Weights of a small class-conditioned image diffusion model: widths [64, 128, 128, 128], 9200 steps.
Rows from block 5 of a small class-conditioned image diffusion model, named by matrix and row number. Rows with one number belong to one channel. Each number is 128 + 24 x the weight over its row's rms, rounded and kept within 0 to 255. All counts start at 0. Numbers have three digits each. After the name is the row's rms in percent of the matrix's.
Before each channel's rows are labels from the 100 images, of 14848 (inputs lightly noised), where the channel reaches its highest value: "place" is the part of the image that holds the peak; "patch colour" is the nearest of a few named colours to the mean colour under the peak. Only what is clearly more common there than usual is listed. The data: microscope photos of single blood and bone marrow cells. In brackets: how many of the 100.
# convs0: first 3x3 conv (model.enc.2.1.convs.0.weight, 128x128x3x3, standardized in use, each kernel summed), inputs 0-127
# convs1: second 3x3 conv (model.enc.2.1.convs.1.weight, 128x128x3x3, standardized in use, transposed, each kernel summed), outputs 0-127

place: middle right (35)
patch colour: black (48)
convs0.74 095:135105123126154136137142118093132132136073160112141143131170141128174160166136135137114104113136120123153134151129148101133145132078120133121176133114094178132095124155167146087114101104122115126108115149113147116095138119149121124092106118166136203149112158098137139131117069145132162136104115124114089143095123177101102085117134103106119097133164144128086119129146144155128154163101
convs1.74 087:111125181144107132141108123121144127132191127144115148077126087149085097109163155157156183157167117120123113119115145131147146139150097178137113140152186107130141135115120146133183100135111147129155122129096107108125122132135144114140105153122123115100120137127170111129110129136108089172109120096137180123115092095131101123115114158141117148152123145148151108140150121084116149068096

place: top centre (53); top right (44)
patch colour: grey (70)
convs0.87 122:102155093144163122113097152118142171113170160088107167135178140166146104130154143164142157142116136164085095146145079140135120116109060138089123138101137124142128177158118146131138147130093146126169124163087155080127097131154135123133130095125146125092110122146158104117117105094120124078137125135126103134121155147082102114105119110129118114126138129155122122154166137133131132121095
convs1.87 097:116127142134140169135156166151128095156113143116154095129159185126141125119134120138109083135113114125141161164123191123115143156110133135153137183164149117189152091117134118119114118145128128116111119116180117167089166103129092109122184144108141116122157116135135111093121088100131121158147165162129120109102122091119124121130134083092101149129109160099122120098100090136118114125135

place: top right (96)
patch colour: blue (33)
convs0.123 102:098098126138159130117117117105125147107145122127136153139159138187137135139109104138090116125137128108121124150159140109130147132097147128118130127108122168130119157174145145136152108128143066098163089188114134130111149137114157117131133155101145198154103165128153110143119089143125143161126126153155051125133138142095152094100115119091146120098113146158107085105113120094132102088133
convs1.123 094:106140097107103139150143152145100101134125129138161128157112128130124097119155113138130166119120139178129149184160120140127155154125121143129099152118101105157145136176154109102148137133127141117117119157168103151129124150102087107120139080158114133137181135121137129087111135115162108135125115096074123128104153080141102114108139129131103117133113112021124138153095123128109115095098

place: top left (98)
patch colour: blue (32)
convs0.105 090:066145152155146173126113147166157123101126108112146147153167196097136117135137140119169094191138148111111114155137151132138126111106089144141140140125119122124139124156148152141119115093144094137138120155110136113100140115078143133088150129110152180113115113151133153142107119085117083094122089107116074138157094090095125115132139157150094150113133146133110098123126148116147146107130
convs1.105 063:154128157106177147161174105117151121121123143151101162143095134086079160149164142105116132155165154090136136155094140104127141173155159162184117134150124136141136132111136138154124153142093129110164153148121120183131116167116130134153130140122149165143167148106154095089109136149104134067087159142086138136135129161135108156121125129122145136117136134125152123135122150138159101094123

place: top left (66)
patch colour: grey (82)
convs0.10 122:129160121152142095094103136115128116146130084086127137105158136156121086127137121138124159160155143133102139087127103109128084102117127124093150157175140149142137206115117115196099148140127149123150143138111148119098134109185126127138123095101135167111118097120128094128154130085122123112153157146135138160131173110112106127150129115108104076155142147112145136171117105104120137089113
convs1.10 131:142110104128146149116126140102098118089089131131083120105078161120133157120122135172128127132098094138158094163129181151148111123194130128135157115133166142121150107149110162138124152125115167094123136098134149103120127115132081110148149149182125109136180103126088131153135133197128128136115098110147103134150161138132136135114134155138170114125143136077148104150109130145141106156155

place: top centre (46)
patch colour: grey (61)
convs0.89 089:135139154135132129120159119097127192135097165118128110130140093193174138164146061157132131150136134118158159135136111161139160130114146124098157121120159155158121143148155151133143154140140122104138111133103093157108085113122136119075113120113119106162160126095147100112139112085111142129102116116125133134100132110099133074087086084128155175162115132116107118092129142117127115138113
convs1.89 111:134127117151145174113163137134145133124098118134146101148110148100130123085121099099146110115120142124145124129162140118137125142110099159117129140181150177140128122140159107130160082114136136137119090140131144079128124102160091151140172124137138128072141128168113049106107121120093155106164178170143104123117142147143086144092145132113139102102166115103150141165096155110139142117117

place: bottom left (42)
patch colour: white (56)
convs0.73 101:158112165138116125113152119059100141104170152152116101136111123162135158118137152118099115115122124142099151111081155116128160131134150132168120106102169133118096121100097122094122135124098119136150133145181098153139167119167141127152166121120128169101143134144126092117181136167112124110107197138144113115145108128144136128141123120131106156105095141109106088112104099076127099137159
convs1.73 097:067145100119086134120107109153153124130098103122142172129165109081127109148140113154123150111098133094147098163140108145144099142137139145067090124105144122168122130105139103101127110146117114153147161084090142125105139163105131165140091145164136100098119099108124092165147092111107138141135126094101181122121141152126088085120125136102141123125111097164121159120138143103134129113095

place: middle right (47); bottom right (37)
patch colour: pink (49)
convs0.54 104:115181113155164180130149132132109100103088144131161116131141143102109134135126156113112086079128152170142149119109138162161140117109142128156133111141166118126113129145133111116133167103156189137153134111135169108165134116121080104130147132113131161123125085145133093138145137086103069115127118110159118100150104145128114171155114181129093094119123094126107113117132136112116126076119
convs1.54 102:171105169147085080161110129150147186135155121138117168144127092078125130129177134192134171140139100137089132157119099133103135133135097162126127152137115143136135153129114141109155127133146086111136113118082146115137113098116192167116085144117142095131085139142114115136118088139121160146106158150116140135094152156121140129133114099127148144110118127116142119148109114094147099126094

place: bottom centre (57)
patch colour: pink (59)
convs0.121 095:119088099128124138149138135147126163136142167163142147108137104157156187126126106139118124092100136168166142107113147173151144138121108136136086104124133143081141123124130103070121110132109087147115075101120137113116127090154132151140136166151122108102097103125177149140112141116086123094105175116124093122121127155153110149133136103151152135141119205137088094147136129114109148128125
convs1.121 054:115164158171163091165105132103140104148072121102157120149139126099135082187122156150133138114117117092092155136169139114113128061131147119119145125102130159156126112083148148127101137112118129169121167139098146146116127141081149126128148117127141168149065118135094132136134149132157096138132136122133152128131099134101161100127130135132144154113102103187150168121130125131130130097149

place: top centre (31); bottom centre (27)
patch colour: pink (51)
convs0.21 103:121129074167119132133148126098114106131093145119120124094118155102127128119117161144120132107124120118110148154099112128134098112157114148180155099109102131120087109097120132123133115120097064123119140142143173145101143124113096127174123149118144150109197155132131168136217156158131129146124132139116159138160120112089170113144100134133096163102138134093153138142117109141116121090148
convs1.21 119:142120123151128106127160116113126159120129114089116132135134097160131133166169109141107134147112112115147103112141125130107107104116133108104102138065138123081118142135107110130110117104126160116131149112137085112149165077126155093086076093150140115138084144105094087100091151124165103125161104108138128069146125107112107161132128079120149098134157119134108096143166116077123164120124

place: top centre (35)
patch colour: white (61)
convs0.67 094:084105118117133122110122140093103154127174141110106136123104160131159142124081086133105142103112132094103158161123144104119188117141158136117101158133088155144131087138167100099142078119145105124119146149130126099123115124120115126107093141118142153107135152145122159144100144111126185126180153180144096132170187133101101123110139124107144120149144134161121093127111148127127097171125
convs1.67 069:124129084119153117172108118119135136138128166161123143143155116134097151154112147155124124131154132163117118122154118129135130144159153151112104131163170107113133140107174119121160152162083125100153156127144094147124144161065160080129097129086160126150149138129135148137089104145182088094133124137092175135138079140132108159143117135187096150145095146136104137136162134138141128126114

place: bottom centre (42); bottom right (32)
patch colour: grey (66)
convs0.28 095:132199166150139110102101139130137136127096117104180135145120121115130099128152124108175107079156144085116088091096132142128098110111188129126103111135156095135141132117119154137111177092073141097091147111152127109149134166154152154139135144142157118137164116150143125144126121169126144144118124140126089128101159125164136133112136143131117068127121142146109139108136104100126125118074
convs1.28 083:177116070132130147145185150133142118104129144132121127140148128136143161180140170111138135185158121108114119128152118131132137144133150102125153120056137133068143155093175140124160120112162116126123161146157148149133147111127146130128142075167157134158099145153147142129116146126189152151107164110113146103152135108112121087124137105126095111129120090110112129088142136149141108129140

place: top right (40); top left (39)
patch colour: black (60); blue (28)
convs0.76 080:143153148142129151151180132155090159122151173142153124146156138115102148121095122134110145141137127112124149180187151104116139137140141149093117134111103154136130129128152136078167110147138137102071165123136126146106136128110110088107129103087122178117138121110137123121182106126144168130125113146131150114132148133129088145111080138113117067110102099120102085136100143141132090084101
convs1.76 085:148113144128116138137109140147107139129103143127172148101145131119154137127127136121140112117156112182127156080121113120111170140114160165120128169110167100163121139164118127129130096126112132156163096145083136141136113117160131153126092157118124138101160127132131111110119112167082118162156133132123148153135151122132125106073103141154129118144135092171145128126151020094093166126123

place: top left (58)
patch colour: black (39); blue (34)
convs0.108 098:138138150156125139093141134144146120119155125132150123183143112099149099120152126133125117186110125106126127143123130158104094098129154172104177149128145150159142133144127127117097106106135149138145166162123126114100175117087089108135120103075140163128153145121100119109090098154101133152131120110141116134109124111099125176127156169160121084125089092093113152077142124088158133149091
convs1.108 074:115142130084142161118145124143107148111092146121106118130145164120101110143128119115151100129169163112113151163097091098153153132147120159140094119142130131144144134077113124120175185114169127124177121137151075111115131119182127115106103134113140138131111111133175131131133122051114115064120110115098132108168141105150114161142122162166129124126130102157119165137127128154117140100120

place: bottom right (92)
patch colour: grey (46)
convs0.45 100:128093147144131103088112153131118124135150133128166121144115094164153082140119127123126175097153144104118146115112131104097128121106178117125112137135143132083228113106146131137176135132106135146099125079109120106097133174166118130111172114120119112098142106148131132101152139140153138101155158107169094103113163150132097099104145085124170118121139114146136150101119113137137126155126
convs1.45 067:144173098133191149145138158133137158157138133155159172159098148068137119176134124122156099115171147129134157116139154140152053094116109147120156117116133145146109141105122153106111067081154112160129142161153150107156136131109148121135196096112130130139096121135133120105118130138139123128159122115132143108135114159132144103151108123129094112110143117129132133110155160117130090117094

place: bottom centre (78)
patch colour: blue (62)
convs0.6 132:059156116138125137116123139117130116136102070152128155116144138095106172128140120099162125131135117123101109099087125107143108113110086131145116131125133109111097094133134122141121144122103116119090120141124145104147092123132130117137155120113130092128140146128126125137152130127112099141155065142127146132144089149171093125160147126149134092177175128153197171189149156159142177148117
convs1.6 154:132126155123074098119122122116128121101130134118107096115129113153156101133109189083110126115115131115111123122115089091103115140124120121176138110096101091122082105112134112100118165152159170110140102120131132153130105109118121079066117122086113131094141161131128126133137081140136134126164123112165106115155074140108106102161123160123117125176121128124109117116110127157156107085184

place: bottom left (40); top right (39)
patch colour: blue (61); black (26)
convs0.68 095:091119131143131139130110139101106151161149109109143108134127161083095134122109151131126112103173132114119107096138183093146124121076136144103105095136130107184117098143160139091154124116166102125138135151154150164184112102094121140145185117126136149119138129147133133164124142161145162188139110102115105108127087150125150115135089133132099180122118147118119082121122106097094128135133
convs1.68 081:107104140081154163118085140172152153079123122155163129103135092132119122120151105146140152127119125168132131173113136147107140129112135138149081124115145136132125147157125121104147161150111112120140130131100121109113095162124126175115092134157111152151141112104159126104182112137115187132125159120168165119128141169165118103108151114134117135109101072130075138123153128104157150144073

place: top right (44); middle right (40)
patch colour: blue (33)
convs0.77 090:066107155108108109132121129078123144077172115070144141096130161141119138148128099130127142093122136138108101100159170090119129102095139121118110083171135101126125126111130150160188133132102109149140094115152147125083128134133160131074130131137136115111129137147163114152116128140099109139144124142156129119114130147121145129146140151132107178139135111131165121170172151148142144068153
convs1.77 094:123108167145106120093156132100114122174134100180149163123113176127121092117138147107101125085124124138143105126129178112126113101133122122115202093175124123146104118095132137112126089126079141130147118127142123126102131124139118101146171123143133085091120151126082103114100094155149109137111113093098109088125149127092130138137129153076156152141102139103105124104130135133114118113183

place: bottom right (51); top right (36)
patch colour: blue (29)
convs0.69 082:114137079147166155143078147131131160130126116107170153141158166166110118114145125125130152089137135103110116138158134137138127096146176143155127127123169116110130142124143127118133087120097161152045115129132140083136119169136129134123148102129127103136114140134136103130114137103182145164119141119139099120123089085099097096142098094139156115143147158154125077129096124175118149108097
convs1.69 072:158135163106130094130153150165146148098105115142158108139171120118118145193087143106142110107119126150142128129109159132112156159137099150119087134153134184208160085140110113156139154125104120127158139143148157174155164152155139116116144150132138148119158095110137165149153114157128129147112098109123083147127159110124140112108110098095107137138168127132134141124132120142159099098115

place: bottom right (39)
patch colour: white (79)
convs0.65 100:118093112161125153138147140094162144093127126115131097093115115129115109122108134136127139136113117190143120147091068125088129113114159138097130106104145100148128069115116142124149122098096106116168144125148121111122124156182137124187116145142150125115112182135100162120134123144135161145116128111118170118172132179086132135103148085143083117125148160132119145117169123094146154151113
convs1.65 093:109124101132130116110098084126114157122133160122096148108113114086142147140160139105122134134161109098113126100135143155185106130163093141134111132135130172111091169106136097123119184135136153120140133119138150151136122113104146119089106078144097139150161070151153148162180108181126139127126160113148163123138094105137091137161081106129131126155142142136128105127123110096167107151099

place: bottom centre (76)
patch colour: pink (69)
convs0.57 145:127132164163111113144079121188106166131099114109123123156139135066129133109143103138135102067114110136133153126142132177123147150151117128151131113167166134109157174125127126148115166124153156136148136098126185083145112114113108139118079096114118119115089122097129139114108080119098099166157107113120134123088129113163127129116126143136140152136122182122127159158157131127095108108122
convs1.57 134:131128104165143108150153114130175138126161139128116149142126136140137094120135138179127123125139105128087080125147083128098167118148122114145122164160083135116126109149152113101077146142146135156140109118149125119147116143127165102146084148097158123125111146154147162169123143150141115101099202139138134173154127118120118173144108158116093158116105128126145098110095096086122081106151

place: bottom right (58)
patch colour: blue (29)
convs0.3 091:185127094141097105130115132134129133099192157088120132150114154110178146120131123131154114106139143071117167081118146163091079110140105099127134141110135073136109127120119090138110094109100124125098178125110147139122178110147134152155121124155129142162132152125149139129103134151132163130102163116145114082121161149123137112112157134120134131126149168153126123123125133102107126061146
convs1.3 070:081127097151133156081112121132116086119117113127100181142124107158131149191149114114127166138132128133107111180093145127118115120126165085110089108097098131121140108142163158122113115100130122111116115128150111161166134160136175135129148144144135092160086160162126167107165149142164147158114155157162134130167150113100124152113126100157134119124097106129139117131165104128142099167131

place: top centre (53); top right (36)
patch colour: blue (49)
convs0.125 091:099146114160184115140131135117144168094166143105176134157118176148106189145123105144156143137110135137117147126141137133134123129100070170112096110122120133140113116128145135132154084135097141133144125185097134116081142145132161095114158133118122149087127068119153116157123128109105091096113130124138079130138110102111130148125083133142138115122129171148105093089113143153157139115118
convs1.125 088:124124161125132163167117138146144110172140158143120115144177164093130097109126128149105136100145124148132133149131139091148136134104128129135149151191114091161139090158110106112142165126112096112131114142137110132134147177115114099102141086077137140100138085113140118134181102119150136153078100093111107102147111095136101114082161120124076164117143115127101104149099114123153120102116

place: bottom left (65)
patch colour: white (85)
convs0.83 093:129119085136107094150127097146106121110133133137139098139139116134154132120113100116119139121093124187119120136179136117100194111144191096161122135121132135173121120136131108093130150129133121127145207164107149093114106095149133151167100125127130181147123158131128142144115125123103104156131146123148136141108164139119117127123098089123150076136105096129111104144148087099111126170088
convs1.83 100:121116106110093163075062157115114113106113138121111144120134189126167106141152100088095089087138136107125125167139142134147103149123088171097116135136152162167137144120129095158138091129098148151103096133140120139137126134141121157097154086116107084108100127138132082123177118140088129122144153178154123140147145118109119113117119133118126116103138102063136137123126122134117138109111

place: bottom right (56)
patch colour: white (98)
convs0.119 086:149145153141103121113144124124109159125121133126134128129084135097120123109129088101119183161120129134109151121137123165126126106159157117079072125118152122138168108142142128130125096119121164155181058160162151101120122126127116111116133140110138145115153107143166123112157143190144201146096119150136118106109143127131144143088138081148114135129078124122152113071144104129108116118117
convs1.119 118:142125100124157112087066138113134120122071150159138112145125141164129133099119103130131114063127117151172107137106108155111134100112098167123157090157152151115087138108128133138149109116155108090128176136077108143116098134109107133118145103142135132148108091097112119108112133066137142100130134125136125120111153138136138096123102149074135074132132160156113158126142112154151149149093

place: centre (95)
patch colour: black (51); blue (41)
convs0.50 092:115143157110133119132125119138160142154128141096143140146143178109091161133098111114110122125119121126152087131083106111130121100073067130113155100119111105129120178157114152160113134104115109107130101147158103107160130116125120128166153166106142126128124160126097110126175112125125133147147080153131143113125063137160134113164134110140098151157156100136143179162078106124170155134131
convs1.50 108:109078144100146133111173153091124115086152095131127127148139138115102095146139153121138093112117121129111095092105178085163156108119119108140092121146077111108156107118118120114170142158128139149126158086116135144108101116116093127106104153127137186136107109137099113153111079093114119124108102137114114121100136089117200176145159141119120131133113132125107133133107131096108108121163

place: bottom centre (33)
patch colour: purple (58)
convs0.47 101:155146073119142146156165133138102171161135078123106138146130082162170124161140138158139131122168133137124120090076140134131147148098167146139108129165182152096153109100151137121165145141093108116065143105104140102134110127113147095136167128136114083163124103112109129115105126143126140079139130117123117088095118136129132139084141133126128133126153156152130110142104099128087122131154
convs1.47 067:090132104159158103100105151107162074113081169144157128121092131127145123126139148114111141125143175124103150149118147120129126110144133120140110139092123127133115139122152114111121128073124120131161133133151122063157150112116108170119115145106152124111129146136135127136152173129086144168122097139158130125138072100119128104154156152177174138096132100141141099157167132152100091074118

place: bottom right (85)
patch colour: grey (47)
convs0.41 084:166095126119165149104152147095144138138141094140133087090083151171106141128132089118114123091120139120115127107141164148068176129100110140115096146121087148093168074127131120115141134097083135116141113085145100101126141155140134129136163118133147118112130116136133109155147144149133148145142130188148092121129119189154084145114147134145144094129099168113139136138157146115130137151104
convs1.41 066:122121089091112140134138118175136110125092148112097151140163134098088127132137127113144123117142158116119158115137100107159091149156190094149149099118174107129111188106116144087114140125092107110101133120125096142174131125142126136124155137148138141103128160130147129131127127132145161125166123104124120153136104087158166067134131169149155144133091125174128155144102089179097134124124

place: top right (86)
patch colour: grey (50)
convs0.86 096:137110134173097153135129138137099149138129125103149128137121152170149136137161177143122183115141123148154137150097076170096119104129112116081120118122163144175090144158129113129124105088137120111155129112130137100165110160113167121130118105099143119105136135133127143143154128186162173125098104117097110116136132152085136091094113104138129105114127112138113133065176082104124129134110
convs1.86 089:100128139122159145138114118144147095156099120138173117134138120111127094136132128148168102104098135160105174105151190114134146168144152128146123164100146119165119112142115104117109131086182122111136114160155148162104148115126130093155172121174127149147131119133090094111140131059117150148125145098129070119111090109149131086120100110104138109126097129147137114144107158149115119089116

place: top left (99)
patch colour: blue (35)
convs0.92 091:139131126107135120100126135100127133158106143126137169143140120156116114103098082128139121110126146142120146142163076134153153135103134148173101112112151152203141154120111115098138127150118104081123111148121117135142113092140111127139117136078146146112087125101129134145129075142089131105100141145192090155127154141163113125114177106172088108129099172125142117107154133127148152164093
convs1.92 070:102121156186164191141137154132155139114133120103139097142176154124134088144165136107124158147114179115125146140092149127139148111163154129104143120119115114145129093141113104135120153144127138138137107128125109097116161065108129132166186140096132166115134171134134132137108115137197097130096063094141138114140124119124122111134138153150107146099112110138124112119114106154160134097148

place: bottom right (60)
patch colour: white (98)
convs0.64 100:166120089152136137107121148101155153123103132097180114117094110145102130118120131133134156112163145111100139137117178149106121130182102134099151138109168118112115106104152141115167144134104128136170146136124124124145159145107148112109130108124141117136178118144179112142131137095156132115113113131153123111174160093114093114142137154101115074124092152133146099069136125106151155074075
convs1.64 132:139158045116134098131115097121126126135111108153103094123118136106145179093108127131107144118134111145117129085168074124144103093102124123116109109158068126144092103179087112096113094137116135123145094118110172103123104123169103116102112146130139143125133113120087113159137147103126119132074140132105146149087122142129145135133093096133119118122112143172129095117105119145128146171138

place: middle right (50)
patch colour: white (57)
convs0.26 116:132142115110157154091144110135137128133147121127154115151140152139145166125142092150114117127142125112147162141137155157189110111139188162144127134135167124134161086085122134095154137136127117115138164132122103134131098115145104122135146092131120096162124183133076121097116117122169145148126076105118151103124097116161085083112132090107101137090130173133094091108149131102127158087125
convs1.26 097:105146089115083098122111119140125144117109200154084162107103089088096131143127160116104165122135102093128136115126100117104166135121108111125140120139089130092126160130168106123118157105144148116128137103112120124110167123103120133097096104123134136123101092102145185148183128148173115112146182118113143148120157138109110120147108121150147106128123123141167152112116088161131099104096

place: centre (52)
patch colour: black (62); blue (29)
convs0.12 098:149120125133120130126133135109132138132114140125140121110130098104149058104146126116104113082193116099121121117130159172137119109098130107130158129147105171143160120114144118125107148112143155121162187147130123124153135123114127130117130114110126117190100110134149124103076141170172117138158153168152113098101124124154110101110159144133121179141076143139060082106109134139142116150122
convs1.12 121:156149145094121133154085097142125088124128120077137142143159165179115099117119103124113127151109136152123123153114119146110129123116161132123153136137119071120136165147101132124128095113098080159144093128136148117122150125137127131121109152175118148136139134077130082124152150126159090095114127125107100129135136151163161149122131099104170136100167096166170165154166152136082144097103

place: top right (73)
patch colour: blue (54); black (37)
convs0.7 099:125106112102164187107123144097132148121130073140168148145109153130066134155138142160123163142124139123122148117096144117127127117136110133080165138159128119139173155117176125094094110135169127095114118108149118145110134129165118128142153131121134145104161153135100154138106130153171159145166089106110099135112087128093106125105135113101127128129128163156113132092089118088104165086119
convs1.7 079:147120152148103114126127153160102112138151139131138115139124135179174152137145091121180134120128151159130153140133141147186089115096106161131082070096124119099135134185086154112146126143139135129114118118106062095115140173090114122142163095119127127167115109119147127113114134137133116167129123134150157144125124129122137111113120144129073116128118138137120139109147170118181073151131

place: bottom centre (58); bottom right (32)
patch colour: grey (49)
convs0.35 098:119101129108114116127127127129127146147121129091149120142149123127101095122142117123132126102157147140120121090116137104096157111065121138120082123155108142086131124092143144136165115095127099145120134123124141135138154199136126120090110131162143160129101118129158166172105127192172147146145052126086099095119121122148139174163153138151140135143142135186090132134130125118105130113106
convs1.35 091:139138144104120114117119170117150074100115117104109157123117063164146155115106136167156156133137158146106160126107157152145114182092139155168136168129108125113166099144167138112114145161081146137142154114139152151158153126136145126126168158110121114185169135138130158128132175090160100176115132148165100153151131155109121086115132114123147129145116133112140118106123121150121120139138

place: bottom left (73)
patch colour: purple (46); blue (36)
convs0.101 105:121139086155141165089137138112133108090120113126162148112128116057118077141130129111141133155168138119135139147070072142149069127102091116116126107119147106095136098131138116107145134080098118147174139126167151127120156150136110144134138149105155193153173126143136115110076132131113127103130180136105142132149124154138148140122108158127123151101128132121101159127138158136157116132120
convs1.101 098:100120136096141156139121123119114118101115152116093159147130118096078153142172108156124121165154160034125140164091099091117158178120125153114111144156109132154119106080140105136142144119117116132151112120130114161121133111118151165120143126127144126153133101127162140162137118130104169135109146110115155109144142126152082124134189143114125127138128127072123128127129167126154185109130

place: bottom left (69)
patch colour: white (91)
convs0.17 109:162131171159128154120126132095095150155125123136145135125156135132088099131137102126133131103130125173137123105150170130117103109155177158162149137143186103108121165133166114180153183134086126106096122090146106133154131098049065108114109109099113105128132094107084115120098101120143145144130121138133135101169097117132117145156135154119131134128118114149116140146138121143122118107127
convs1.17 086:133149109118092131133139147122130124105115204160134159107079117098147192131122147155149122132131115086119104137129091130124121135120115151143128116117141105137137132126117140073130117161135132162171097154099176091100108119149158146097116146140150143145152157135150175130128161141173143091122145116091120151093135160142121119160070090161154147126121099116114131143117089108126110118100

place: top right (37)
patch colour: white (81)
convs0.1 097:130134142129135143101139128138135152090108137132132121121095140095099092101129075119112108073105136133102163179152124109111126118108157131114128118127096081145135104168081129104140143070158152146173140161136105153137122130155124120142123119123142158164148154146148135109155117166178203136117133152143117164136167121139105136120126139130123090101122119142132132109154099097123126111062
convs1.1 124:186102136110132127167099131118086107172104122108119119091129115168153139135113055134118148157115130160171131138130127165135135125138125145116134123102166125117094120120133124139135114182151103139112200086162143136138156158119156138106112142152116118127124121136103131070095147122128108129127101131123157106082104130115103124101096079125133096158118136143097118138099145112086126169124

place: top right (57)
patch colour: white (79)
convs0.46 102:118115064117142164145133125112130153135114155107172118119136120103103102115146135116145112098140146165108114120148149158120101123124117120123129137136150152125109094108138117113115104125140133155097068124154121132147152132133149141106177120120142096081132105133142077112105131123157168072113161179195124116172133138123118142127106103113133120136128177178114083149143167165095139104113
convs1.46 071:152141135114115071074150108156139092150112108205141099139135133122146191120109145187153113160161128116121131114143101101112127102110117082150101100144126158123148154115123164087152142154131108092118147105116154151145102153090120142116098118107132141157170139121122124133168139106115116148119121116105125143127131097131154114134120147175152147099106137108142134123180089120130120159115

place: bottom right (78)
patch colour: blue (46)
convs0.27 091:098109173122112120134107131125130125146129093100094121132111089146126107132175146111112181088134139141171121104128166152131153125151204130158134139141162109079152085132139134111144146175147118132112146088124149104108124135131139143161134149096115109109146160109112092080123111145135095123147113128144174118143153142112123110138166144092101098131119101153125121124160110078086133111162
convs1.27 091:118163121157100161096128128118106157140179119146159120120110116111159132142101096079125114132110138093116141101099115108148111095149145130106081138064077103119152162138126115103097059089101139163126098115116113128155109101110128096117142146116121099148083135151077151141149146149152103115166144120132113163120131115128119108088106118141153133123147096092107107139119150136145114157123

place: bottom left (34)
patch colour: white (67)
convs0.34 109:129134094100146087125113126119115135150145162110124117121122116141121201134110144138097167089147124149124154127125143146079114123168140126145124086105142157176084097132103117104108137069128102131147128137117125119128133143148121140167106155141131120151174159123140119080126080168177137162190140127118120132114176114114127114141106139114117104123095153157128065130129110138122116142101
convs1.34 103:149143092170144091159125135089123148109119120146144140106114108150132074132103132140091107154117106130147107121151082157149156126109113140134138152106140099072119138112140145145126122178096143101084159112114123143153106166123103104104085137128087103124112135111137121145163153105091121168109121137111131090112100178098103125127151096145098098158169137136115182122163107120154140108122